Weights of a small multi-label image tagger.
Model: 10.7M parameters, layers 10.
Training: 6400 steps, batches of 128.
Data: trained on telescope images of galaxies (Galaxy Zoo DECaLS), 88335 training examples, 9.3 epochs.
Rows from block 2 of a small multi-label image tagger, named by matrix and row number. Rows with one number belong to one neuron. Each number is 128 + 32 x the weight over its row's rms, rounded and kept within 0 to 255. All counts start at 0. Numbers have three digits each. After the name is the row's rms in percent of the matrix's.
Before each neuron's rows are labels from the 100 images, of 14976, where the neuron reaches its largest size: "strongest on" is what is common among them; "colour at peak" is the nearest of a few named colours to the mean colour under the peak. Only what is clearly more common there than usual is listed. The data: telescope images of galaxies (Galaxy Zoo DECaLS).
# gate: MLP gate (model.blocks.2.mlp.gate.weight, 768x256), inputs 128-255
# fc1: MLP up (model.blocks.2.mlp.fc1.weight, 768x256), inputs 128-255
# fc2: MLP down (model.blocks.2.mlp.fc2.weight, 256x768, transposed), outputs 128-255

strongest on: roundness: round
colour at peak: brown
gate.79 103:128081196036128128128064128182128128183177128128198128128128128128057158113093128128128128128128229139173128128089128138128128128177128128128128118128128128092128181128128128135128128128114128128128061128128128128128128128128175128210180128128169128128246128128214061128128128128128128128168069128128128128128180037128128128128128113128121128193097100128055118128082128169038056128128
fc1.79 082:128073128128128128128128128128128128068170149192128128128128128176128128198128128128128128128128128128128128128128128058091128128128128124128128128128248128180128128038181128128053128128128144128128128128039128128101224128128128128128091128128128128128128128184128128128105128128066128128004128128128209128128128054215128128090193128148128128128128128128175128193128047128128128128128
fc2.79 095:103072128128128128128216128199100210128128128128072128128218079128128099187128128060194198128128128128128128128128182128142128073128128128128128065193128232175128167128128144088128128128128079128128128128128128201128128094128128128128025128128143198128128142128128082128099128128095128128025128128128090128128105128128125128138128128128183077128128128169128200128128128128128128200128

strongest on: shape: featured or disk; edge-on disk: no; bar: no
colour at peak: grey; brown
gate.281 123:084128128128128128128128162128128193128128128128039152161128128128157069128180128150128055055200185093020128128128128128128128128111181128128140128128128128128128128128154138104076104047128128128132128128128128090216128096128142128128128128128176128128128128168084128128128128175188157128069128128150128128128145113128128166128013128128069189222177128128128094252128128128055128128128
fc1.281 105:166128128100128128128090128128128128128128128128181128128128185128128128128020128128128128178082068172200128092128128128128128128128128128128128128128128128128128128074128128128128128213128092128128128128128063128065128160128128128088128128128128128128080090096128128128128128067090074128255128128128128128176128145128128059128128197128128021128038128116192128000128128125128128128191
fc2.281 109:128128128128163128062128128058128128080128128128128128128128162128128128128128128128128176128093128128128128128128128128128128128101128128128157070128089117128128255128128128128128094185128128128128128128128128128128128128128075128229173128191128128128128128051076128128089128128171110217169029218128081128108128182128036128128128083228128128128128128205128240128128128128103128128128

strongest on: roundness: cigar-shaped; edge-on disk: yes
colour at peak: brown; grey
gate.613 101:128056128128128128128110128020128128128128128099146128128128128128067128128128128128128128128128128076128128128222128128167128053102128128128128128128128128128122214128161128160222128128128128128128118043128128128128006105128105128128188188140128128128128066128128169128128143128128128024128128128128128128128128097128128128128196128128157128128128128128128102128149128128128128128128
fc1.613 107:102128128128206128128072128208128196128128128208128128190080128128128128128034114171128128128128128128128128070102128128128128175128167087101128128128128128128128041128128128128128128164128012128128128128128093128226104165106128128128128128128096064128128188128181000128128068173061128128128128128128128092128160128128079128069057073128128128128125128128128128142128124128128128128128
fc2.613 105:054054128128128128128120126142000071128128128106156128183128128128128128128128128128128128128092128128128128216128128128031128128031128128128128068128128128128128128184128100128128128128128128081128128114128128128236135181128128157252128128128067128128082128081128095128128128141128128128128128128128079182128128128156182128137016128193128128128128128128128128128086128128128128128128

strongest on: shape: star or artifact
colour at peak: brown
gate.110 100:128128128128128128128128128128128128128163128027128128128128128113128128128128128128128128034210148034128128185128128128076128128128128128128128128128031071128128150128201128128128172128128223128128128209172128128066063128140128128128154137128092128176128128128171113148128128128128128128128040128093128162193092128109128128128128128053128128128114142150128128128191128128128135112128
fc1.110 097:128128077128128128128128128128128128061128128051152128128128128128144128151128128128128128045213128045128128128128128128128128128128128128128128128128075128128128128204189171128128189128128254128128073231178128128102128128164128128128128159128064128181128128128196102135128128128128128218128064128128170163187100128089128128128128128054128128145128146128128128128128128128128192128128
fc2.110 087:128186128128058128181018128128128157128223128128128072128177095094128107048128128128128051085185183128128128161128128103128128128128128089128128128128128128128062128128102056128128180019128128128077128128128128128128059128128128128128111078128128151111128032215128128147128128128086128128128128171057071185128128128128128154128128128128128128092128149128128164178159128177128128163128

strongest on: shape: featured or disk; edge-on disk: no; spiral arms: yes
colour at peak: brown
gate.242 116:109128128174128128128128128073070128085128118128128128166048053128047163128128128128137198128128128195128128128109128128200128182128176178128128128128155128128128174128181065214128128128128128128159128161128128128128040128128128128029128093128128128064076128128239093078128103128128175128128128128128128128128205129186128128128128042128128128128128128128096128054128128097128128128128
fc1.242 108:157128162128085093088128128128128128128128128128128128128204128128128128128128144128128128128141128128128128128128128128128204101128128128128128165128089128128174128128093128128128128128128128128102179128128176042128128115255046128128128128242128128128128128128128164128128128128128128128128128128225128128114057197047167128128128178128128128128128128180128128128128056128128128128128
fc2.242 094:128128003128135210128181128128242128121128201120128107128128128238097228174182128128171079128199128128128128128128128128212128128128128128128128128128128162128128199091088128160128071128128128128128128128128089128128128128031128070176082128128128090128128128166188128128180152128128128198078210128128128128128128128128128152128128128128128128128128128183128128128128128128203128128128

strongest on: roundness: cigar-shaped
colour at peak: brown
gate.106 092:128128128128144128128055128093128128128087128128128128128128128128128152128128128128137128128183128128128128044244121059128201128128128128128128128128015128128207128128128128128236091128128128128081128128128128241128046128128128128066109128141128128169128128128128128128128178165128197128128128128114079128128047128128128128061128128045128128185128128128128128128128024128128128128038
fc1.106 098:062128128065128128082176135218128128128128128128128128128128128128128128128128128128128128128128128128128172128069128196128128128128130128128128128128182051128046201190128100128027128128128128128216128168128128040128128128128128128128164086128203128128128128128128128128152075128099128128161128128187128128126174128128128128128081179128082128128128128128128171128128175128128128128187
fc2.106 090:128128128128105128128128128128128128128128128128128128159128128128193086097128056037128128128079128128128128057128128128128084120128093128128128128128033128128128236128128128128121115207170128128128128162128128128128128212070217128178128128128113069217128128111128128128166128119128154128128192138128128123057128128128128128128128203233128128128053128128128128128128110128128128149128

strongest on: roundness: round
colour at peak: grey; brown
gate.630 107:128128128000128128128183128128128128128128128128168128069128076128128128128158128233128160116128128128128128128128089227128128128128128128128128128064128128128042128128128097106128128128128128049128120128128161128128128189074128103216175073128128128141131128128128128128181128128104128128128128205128128075128128128128128128128128222128132128128113128208082128128128128128128128128128
fc1.630 111:128062144128128128128128158128128186128128068128184128128128129128128128128128102128128128163128128128128128128128092076128054128061128104128128165128128156128128223068128094128047128161128128128128128128128128128128128128128128128128128128128128059128154034128128128128128128128128182128128150128128128128089128167128128128151128128235198087218128159128128199128170128128128053128128
fc2.630 110:159128128081171128089128128128128128097128128128128128128128128128128075162200128128128128128128128128102128156128173128128128202049128128128128052128202128128128128128128128106128081128128128056188128128128128122128128128128213205128122128128229179047049179128128210128128077128128234128128128128067128128042128128128128189128128160128154128128128217128173128168128077055110128128135

strongest on: roundness: round
colour at peak: brown
gate.9 108:128074128128180128128128128059128128128128128128255063106128128133128128161128061128128192128128128056244128128128128128128128088128128128128036128128128128162163128128089128128128128128128128128128128128128128128195128128128128128101128153128119060128128128128128128128128128128128128216128128128128128128128128128128139079128128210128128128128076143128128128128128128166128128041128
fc1.9 106:128128159128128128128128128128128128128128202128195048042128128073215084128096128128128128144128128101128165128128128128128128167128128128128128128128128128102128128112128128128128092128128128128222128128128081128085253210127128173195085179128128128100128128128128128079190093128077128128170128128128073128128128128128207128128128128128095214128128128155128128128128128128128079128128
fc2.9 105:128128187128128167128076128128128071128128128128128128128128181128128128128128119128128128128128128128128128128178093128128128128128158128128128200128128078128128128185128079128128128128114128059128128128128051128055128128128128128128168128128213128128128216128128128128128071079034128165128128021128128128196128128128128128128128128128128128128102128128128128128128128128128128128105

strongest on: merging: merger
colour at peak: grey; brown
gate.505 117:129150153128128128128128177128128118128161216128253163128128180128128128128128128092128128148109128128128128128152128128128173128128128086058197129128128073061128128128128128128175076128128128128128128198128128091090128128128128128162128128170128074128128128128128128128128128128128170128076077104095193128128100207128128128128128128128128080128132128128128128164128128128055128128128
fc1.505 125:095128128128128128128099056128128148128128079090015128128187053096128128217142128128128128112128128178128128128075128128128128154128149154190128144128128193128095128128112128128128128128128128076186128070128128128177128148128128121128128128086191157128146128128149128128128131128128095128173181128153056108128153128128128128128104128073128187128128128128128128100128128153185128128128
fc2.505 106:179128128128128128128208059132083128128128128128172128166128128162070128128128128128128128195128128165128128191182128128128128085128128128128150128128128197090128128128128171128128128128140079068128078184128128128128128128163128128128084090163128182068128076080128128128128125214128128195128128128070128128128128194065128128128128128180096128128128128128128128128128128204172128177081

strongest on: shape: featured or disk; edge-on disk: no
colour at peak: brown
gate.744 086:128128102199128128081118129128118128128128128128164049128058102173128213060128098128128128128128128128128128211128128128128128051128128128128128128128128128128131128128128128128128048210197128128060128128196128189072128128128128128128128197128128119128163128135128128128128128128128128128128150128128128212105128128081128128128128128098128128128071203128170098063169128128049128193128
fc1.744 085:128128191128082128090128128128235144135128030128128186128128161128128128128087128128128128128124128128128128131128128058020128167128096128128128128128128128128128128099128128128128128114177128128128128128128128128128128108168072128128128128246081128128128128128128128158128128128128128128128094128178128128128128128128128128128128080128128053053128208128128128128128128128128252047128
fc2.744 095:128128128128128128139128212128128128046046128206128128128128128128095128128128128176128128127128080128128128128128128178195128128128128128148128128128128128128065128128128128128128128128128128158128128128128128186139128128026070195063184128168108128128128174128128128128184128128162128128128128128071128128056103169128217128197152166128128207092128128128128128128210100128204128128128

strongest on: roundness: in between
colour at peak: grey; brown
gate.114 092:116139194164128128128201100128128174128164128128074128128120128157128128128128191080224128128128128128128236128164128106128107128128087128128128128128128177128128128049128065201128128128128128128128128128128128128128046080128128128128132128128104128128128128128128170128128128052128128128128128128128128128128231128181079128128128128128064128128169189128128128128128128128128231128191
fc1.114 079:128075128128128128117128128128128128128128128223128128128128128128128128128045042128128066128128128128128053128128128128128128145227200128172128128163128128128128128128128128128128191223128056128128128128044128128128128128128128212128128128128128128025128085128053128128128173128128128128128128128047128232128128106128110128186128128199128128205128128128128128128023128128128128128090
fc2.114 092:128128128128128128128053128154128038128128128128128128171128070128085128128128128128128162128128128063128128128128128128078128128199128128128128128128076128128152128128111128128074128128128128128128128128128128128128128128176182128128128094054047100128128128128128128066128128128128128081128128128128128033128128128128050128128193128211073128128213128128128070128108128128128086128068

strongest on: roundness: round
colour at peak: grey
gate.655 109:128079091128128044128103128079128128128025128128128128219128045128128128128128128097128128128195128128128128128128128128114128128128188128128128128210128095128128128059095128128128185128128207100128128033128128128128128128101179128100128228128128190128128128128128128128128128155154128128128031128128128107128128128128128128180145128128128128128128128088128128128145128128128188128128
fc1.655 102:097128090128068128128114128041128128128053128069151128238128040128155128128107128093128128128216128128082128128128128128128128065128128058128128128167128067128128128128112128128128151128128225128142118042128128128128128128128188239128128128128128128128141080128034128128128128159151072128128128128128221095159128128128128128178129128128194128128128128128128128128128128128128195128054
fc2.655 092:128128128078128128128086200128128192211128128128128118128170128159128128128128108128128128128128128128203025128175128128055128187128084128067044236128128128128128128128128128128128128128128128128128128128128074128128128167128183128117128128004128128128128221128128128128128128128128164128128249109106169188138091128128128128128128128128030128060173128128092143128128149128128128128128

strongest on: edge-on disk: no; spiral arms: yes
colour at peak: brown; grey
gate.693 101:128128174128128128128128128128128128128128128128128165128191241128128128184200128187128068107128128128176128064128128128128128128128128128128128128128171128054208128128127090128128128128128128128170211128128171128128128128128128128097170135157128128128101060128128064246128128128128128128128128128130128128128170071128166128169160171128171128201128128128063128128128128128105128128128
fc1.693 102:128249128128128128128128128128159128086128128161128128187128128128128128128128128048128128128128128128128128128128128128128128128128128218153128128080128072128128244128128128204128149128096128128128128128128128128115128184000128128128128128128128105089128119088128128128128100128128128128128235128128179160087128128128128128128113191208128128168128128128128128128128128140128128128128
fc2.693 117:031128128128128154128128128128128171167128128128128128060128172128128128128128126128128128138128128128128059128079128149078143128128107128128128128191128128128080239110151059128128101154190128128128128106128166090128128128153128155128128128142128141128018176165090128128212128087204103104128128128128128128128210128128128180128128160128128128128109107097128128128128128114128145193128

strongest on: bar: no; spiral winding: tight
colour at peak: grey
gate.111 110:020084105128085128184131128180078128182128128128128179195164128128128179128123128175128128128178128128128109052128201128056228132177129128159128128191128128167128103073128019128128127128205128108128128078128128201052128128128128128128128128224128200128128128128128208193186128128128157186160119128128128201179128128128128128196128128065179128128128128128128128090128128067128047128144
fc1.111 108:203128128128128128128128128128030128128128128128191076128128128128161128128223128128105128190128128128128128166128128128217160128128128128128142128128128128147128207128128128128155128128128128128098128128057128106087128128128128193223128128128128082099128128108141078194128128128128128128082128128128128128128142128128128128128128128128101134193128128088128128128168042161128128128038
fc2.111 100:128146128128128128157128128128128097204128088105128128128128231127128153128145149128128088128115128128128128128128128128128128062071029128127128207128128211128128067212127106128128128066128183176123059161128128128183128128052128128045128128128128174128128128128128128114128128071128095128074128042128128128246203128128128128128128246128128128128128064128128128111159128199128128128128

strongest on: roundness: round
colour at peak: grey; brown
gate.403 089:128128084128128128128128128128128128128031128128128051128128179128128128128177128128128128128128128128128128128128128128048128128128128128071128128128128128128128128179128197050128128128171128128128128128107128086128128128128128128128128202128128128128128070128128075085128151128103128128182128128128128128128187128255128128128128128128034128128109128055128128128128128015128124128128
fc1.403 096:128205128128128128128128128128180128197128128128128128128128128128128128128083109128055112128202119128128128128128041128054128164128128128128128128128208128128128128128128128128193128128128128011128128180128144225128061041121191091128128128128117128128047128238128155128128128189128128128067128128128098128114128112128171128128128128104065128128128177128128128128128194128128128128065
fc2.403 091:082128128128128128128183128128128208128128128208128128128128128128128128128128128081128128085128128043087128214128128128128128128128128128128177094128185070128061170126128128128128128128128209082128128174128156128128128128128128128128128128128128128128128109128128128091128065128128159128044128128168128128128128128128128128128128128128128128166128030153128128128128166208064128128128

strongest on: edge-on disk: yes; roundness: cigar-shaped
colour at peak: grey
gate.47 096:179211111128090128128178128128114169112128128085094125128128150201162128128177128178128139092128087128128128128144128128128161183128123081153128072046128128128128095128128054112128154128128128128034128128128128073114104128128203206081128128128128128070059128128128128160128176128128128128128128171104140158128128128128128144128128100128128128128181169128079095084128128137128128095128
fc1.47 099:120128128128210128128055239128204128128128128128156155128128128100134128128043128128128128128166128128128128128128191128110067082128061095102128086128128128137128083128128128128128128128056128128173069128128094128128128235128167128128128128070128128128133128096128110128128128128085128183128128029128128128179128128128128128128128128193124145139128080128128128120128089128029190096159
fc2.47 110:128128128037128191070128128128128128128128128128128128128128128128128128128062128128178128128128128128128128128128128107128128166128128128128128128162128095160128128128098128073128101128158128128128152058128092128128128072128128166232128159128128166128128128142080128193128128156128175128037128128087128128000128128128128128155128128079174128128128202167167170164112000128120128128200

strongest on: merging: merger
colour at peak: grey; brown
gate.30 097:128128128022128128128128128128128128128128092128128128128128177128182128128128128128128149128128200166128128128128044128128187170128162128128195088128128048128196128054128128128128066088128180128037128128128128176128128049128128188128128128128128128044128128128116128128128128128128128203059192128128200156128128128128141128128205193128128128128128128228128128091104128146128128128169
fc1.30 103:128187129128128128128128128043128112057128128095128100128128200128128111192094128139128128128186128135123200142129128128033128128046128128065149102128128128128128098128128164128128128113040128128128064196128128159128128128128128160128128128139069128128167128128128128128128128128084079128128067107128128178178128128037128176038202128128128128070128128162128128128128128128081128128128
fc2.30 090:128128128128128128128044128175128128113128128128194128107128128128128125128128128136128128107128128128107128056128128128128128128128161128093182214128168128128056128128128128128128128128128075179128128056128158128193197128093128128128128194128128128094095162128128087128170128183128058128128128128128128128004128192128190128128128189089128128096128128128128128128079128087177128078128

strongest on: shape: featured or disk; edge-on disk: no; spiral arms: yes
colour at peak: grey
gate.374 104:128128128128128102128214128069128114128128128201128128128131169128128128128099128128128105128128137128128128128128248128128128128142128128128073128182128072128128128128128080128128125128128173128128098119128128100128128165091194128054128128128128042128128093108113074213128128161128128128128128128128046204128128095128128128134069128164128128141062090128079128087192103128044128128164
fc1.374 118:128128128145128128128128128152128128128128128167128128128128159128059128128128109143128023128128196128155128098119128203128213128128227190128128128128128080194128128128128128128128128128128128052128128128128128128128128161056189128099193128219128128188128128071113128253128128128128128128088151128128128128162128128128212128128090145096128128128059128128055128128068099051128128192128
fc2.374 106:128087128029172128128079220128128156169201128128128075128128128128128128128092128128190128128128103128128128081128128128128128128128128128128128128128128128099091128128146128164128128128169184128087128128128151128128128128128128128128128128128128128128055181163128128128180128126064167128085128183166128128128128128128128147128225128081128128128128128128185128242081128055215128128128

strongest on: edge-on disk: yes
colour at peak: grey; brown
gate.244 090:147203128128058185128128059128128176128209128128033070128128128128128128175128128128128128084128128212128128128135036128136128128128155128128128128128128061128161128128128128128128128128128128128042168186128128191128128128128073128177128079150128128128109128128128210128128042096128047128128128238128128128168128128128128128128065191128128074128128128128128128210014128128128128128128
fc1.244 087:128213128128128128127201085128128128248128085128029128128128128128128128128164128128127128128128128255128128128185128135132128128128222128128128128128128128219128128128128142082128128128128084128128153221128059126128128128128128185128128128128128128128128128128073128128128128128128128128169128128175128128128128128128098128128128128128128128128128223128013128128128128128194135128128
fc2.244 116:087128128157128128128128128128128128184128128128107128128128183128128128100128103080128128069175128128128128128128176198128128093178128128128128128128078168128128096128128128128128190130128159128128128200051128213173157158147128098054076128128128128128128066128128207083188128081128128128128128128128128128212128128128128065128128128128045128128128015128128033053128178128210109128071

strongest on: roundness: round
colour at peak: grey; brown
gate.498 104:128128121128109045128128128128128128077122128195128128180128128128204128128128208128128128128086128128128170128174128128128144128194128159166155168151128128172128128075120085169128128128161128128091128046103128128128156207128140128128100128128128128037128128128128128192182155128162128133190128128128128128128128128128128128128128037153131128133128101128128128128128128128128128128063
fc1.498 105:099128183128089128128128097095128061128128128162128128183052196128128199128128128128128128128146128128128128128128128088192128126128167128128072197128128039166128128087106069181128126174171128128059128065128128109128110128128128128112128128128086128101128128128128147128128128128128174140128128128128128128128128128161128197128128061044219069128061128128193132128128128128128128128069
fc2.498 084:128128128128128128128128128128128128211131128128128128128128128128128177092128125201128128128128128128128104128128128128128128128128128015128128255128175229128041128128187128135128128128128128128128158128154128128128128128082088128059128128178128128128128152128128128128128128128070128128128128128128128128195071128128128183128128128038128128128170128041065128128128128174128128128123

strongest on: edge-on disk: yes; roundness: cigar-shaped
colour at peak: brown
gate.560 085:128128128128213128128128128128096128128128188128128148128149023128130128128128173128128128128128128128179128159128128089128128128032128128128128128128000128128128128128128113128128128128182128128128128159212128178128239128128113128128128128128128080128128128128128110128128255128128128128128128128128128128128128128128128210116142128128128188128128022128128192128128128147041128128128
fc1.560 085:128128128128128194189128128128128128000128036031130128128128128128128128128128128179128103128110128128071128128128128103128128122128128057128128128128109128128128128128067128174128128128128128128128128128161128128128065128128128128029128128128128128128158109128128071128128063128128064128128128128128097128128128100128076128128128128128128128128128128128128128111064083128128128128128
fc2.560 084:128128128128128128128128128128186199128128128106128176128128128128128128128087100128128128128128128128128128128062128186072128128128128128124064086128128128128128128128018128128141128128128128128128128068128128128090128128128128128128128040128052128128167130128128000128128128128128128128128128128128042160055128128171128128128128128128128070128128128128018047202128068128128128128128

strongest on: bar: no
colour at peak: grey
gate.208 111:128128128128128128128170128128151128063128128128128122128128128128128128128128197128128109128128128079128128091128128128128041128128215128128128128208128128128096128177128128128210081128216128128128128152182208175198128128128082128128059128128128111128128128168128082128128128128128128148128050128128128128128128128128128128128128204128059051128128062128128128128128128128128132128178
fc1.208 098:155128077128128128128128128128163128128155128211128128128128128128128128128085128128128128128081128128128128128128128128140128220128128049128128128128128128079128128229128128128128059128187161128128128128128128128128128128038128128187128071128128128128177128128128128128189128128128128128128128128081128128128128128089173128128128128128128128128222112163197219128195128238240152128128
fc2.208 099:128128047128128128128128109128175128128128090183128128128159182119132128128128128128128128080058128102128080187155128128128128128128220128128128079128128227128128128167136128128128128128104180128128128140128128177128128106128128128128128075128128128132123128128128103128128128097128092128128128128128128104138128128128128128197128095218128128128128128128057128128128223128054128128128

strongest on: shape: featured or disk; edge-on disk: yes
colour at peak: brown; grey
gate.87 106:109065128128128128128128180086115128224128227128128128128128128128128128128128128082096128128128128073144128186128128128128128128128128128128161089128128128128214128209128128128128128128128136128128128128128196128128128128128086128116128128069128194128128118128128128128128181128103028128128112101128226128128136128128128054128161213128128115099075128175131128128128128129128128128178
fc1.87 101:182128128128128128128072197045128128172128128128128128128128222102100128088128066128212128128092198010128128129128128128128128128088194128128128128128128128128128128128128142128128128128128195128128128128037128207128128128128128128128128128128150128128128162100094128128128128128128070009128128184128128101128128128073128128128128128140059088128128128128128128128128128128128128175128
fc2.87 102:186128128137128128128128200128064175128091128128160128128128128096128128172128128128128128128128128075128128128071128128128058209128128087128036160128128128128128128091128165128143128090203128128128128128110128128000128128128128075128209128128128128128128128128128128128128128128128128128013128128128128128128128128128128128167128128128060109128175227128128128128128128128128179128128

strongest on: shape: star or artifact
colour at peak: grey
gate.729 094:082128148179128064128064062128128128128128084128128202128128128128128056128128128128128128128128128128185128128128128128128128128219128059128183102118114128126128128128128128220128128119128128180110128128149128128128128128128128104128128128128045128128128128128128049128128128128128128128128128128128128161185086046128128128128128128128173128128195128128128074128255128128056087065197
fc1.729 096:128128128128128128128128128128128128107128128013128128160128128073128128080128128128128128128128128128177128128128128128128118128117128128128128128112128128138086128128128174204128128128101128128128167128142025128071128065199128128071128128128139168128128128168128128128128128128084128049128051128128128128128000090128128128128128128085128128128128128128128128128128058073128128128128
fc2.729 090:128186128128128128128128069128128128177178128116101091128128128064128128094094128128096128128097128128146128128128128128082149128096128128171128128128128128128187109128128128128128128128204128133128176128128128128128105128128128128059164128128128128128088098128128235145128128128128167128128209128128208128117128128128128128128065128128066202089128128128128128128128096128128222128162

strongest on: roundness: in between
colour at peak: grey
gate.300 094:066128153128128128128128117128128126128095128128128128128128203128235181128128128128147190128204153128128191128128128128128057128128128128128128081128128128128128128091129128128128128128128128128128128128198128128160128128128128128128128128128139128203071128128128052128128128128128128128128023128115128212177056173128128128128128128168128128128161195128128128128128128128128128128128
fc1.300 095:128128164128128128128172128128041128128128128128169128128128156195075128128128205128128128210128128128081128128128128128128128200128128128128113063128089169128193128128128128128128128094128128078128128128031213128154063128128128068059128128128069146128182128128128128118207128128128128078128185128128212128128128128057128227139128128173238128128128128128128128128128128128128128128128
fc2.300 111:208228128128128128128058128162128103128066084128128128131128128195128128119128128128128164047128128073128073128094128072128128128221128105058128128056128128128128128128193128128128082128128128205140128128128162081128128128063128128209128183128164128128128128212109128128174161161128128128128128128128096194099128128163146179128128128128128073128128128128128128050128128045075128128128

strongest on: roundness: round
colour at peak: brown
gate.197 075:128071128128128170128036128020185128128128128128186128128128169128128128228128128128128128178128194128215128128128128128054128128161128128128128128128128245060128128128128128128128128013128128128128128163058174128128128128206176128128128128128128128083128128077128190128128128128128128128128128128116128128128127128128128128128128128099128128185128128128087128128128128128049128128128
fc1.197 077:128000093103128128128128128128128128128124132195128103128128128128218128128128128128128163128016128202128128107046128128128166128162131128128128092198217181128128128045128128128128128128128195128128128128128128128128128128128128128128000128128128153128128128128128128128128128128128139128103128128128180128163128188128128117128128128128128128128128177128053128128194128128128128128128
fc2.197 095:218128128128083128128219128178128128128085128172128128032128128218128083128128094128128128020128128202100128128128128053128213128128128128128128087157128128128128079128128128128128128128128128128032128172128128066087128202072128128205128128128109128128101128189128128128128128128128172128128128128128175128128128177128128128128217081128128128155083063128128128128074128160128128128184

strongest on: merging: merger
colour at peak: grey
gate.440 120:128128128030145129128128187128128052128128145168246128128064128205128128128128128080128148184128128128128128128150128128128128128128079085128128117128128128128134128166135128113169128128128197128128163128128128128063107128128166128162128128178069071128158128100083128099128128128128134128117128109128194128128128209128128128078160128189128128128121128128128128163128128093044061128128
fc1.440 111:128128074128128113106075101128128217128067128128017128092128088071151128128128128128128168074172128128128128128099128128128128128128128144180128152128086128128096128128128135144128128128100128128203128128128045187186128128128128109128128166097128174128153128128165128176123128128128195128184128182128041128128128128128060087184059128057128177128128128128100128079128128131190128128128
fc2.440 109:204128194128128128128184070133079128128128128128128128128101128128082128128082128128128128192128128176128201165202128128128128128116128128058128128128128193128128128128128158128128108128151128080128089128128128128128133174128094128128128128165128128128128128048128152102128128213128104128128128128128128128128128156072128128128128128151128171118184128128128128206128128203159128128046

strongest on: edge-on disk: no; spiral arms: yes; bulge size: moderate
colour at peak: brown; grey
gate.451 090:128111128128128080128128128128128128128128038128128128161128191128128128128128128128128128128237128112128128128128128128128128128199210128128128128166128106128128128128128159128075128128128184128128128128128128128128178128128128128128128128128128128128128090212128128144128054128128177128128109128128128128179128054128128213094128128128087186185128128128128149187128214128128172182128
fc1.451 091:128128128128128074128128128157128081126090070128128128190128128128128090176128128128128128128255128128123128128128128084128128128128238128002128128128078094128128128128128128128073128128128128179128128128128128128108128128128109128128128148128128128128128110128128128186128050123128128128128128128128128128184128128128128128128128128128128128128128128128128128154128158128128128235188
fc2.451 095:128128042128174128164128128066128188084128171128183128128128128186128166128128128128128128128177128128144128128128128128128128128128128166128128189128128179128128128065128128128128128172128128128128128128210128128128128128149128128070128128135195201128128128128128071128128128059128079128128128128063128128145128128128048128106128128112128245128128128179128029128128192128128128082128

strongest on: bar: no
colour at peak: brown
gate.311 113:128128128128145189128128128128128128128132128195128128128128128128128128128211128093145137128128128128128061128128128128145128109197128128063128128194128128128255066091108077128153033128128128083069070198209219072230109128128128128162186128128128128128063209128128165128128076128229182128128176114128189128128128166128205128128128168135128128128128193128052112128087128128128128183128
fc1.311 113:049128177128065128069088128128128128165128128128128128128147128128128084147191128128128095128113218128128128128128128128128128128128128128071128046128128128082239128125128128128128086128128128062128090128110128128213128128128128120167128044128128128104056128128128128128128050211216113128128128198146128128128128152082128159128106128128098191128247128128138128128128128184128128128044
fc2.311 121:232128194149128128128128128128128128128147128128092102128128128128128128128128128097128186235128128128128128062128102128218128128128128128128128128172136236164128128110128128092128128128128128128128128077128157079128128128082128128128185128076128128128128128109128128128128068128128128128128182054128128128128149128128210128128090128128128128128082128128128128128250128128184128128128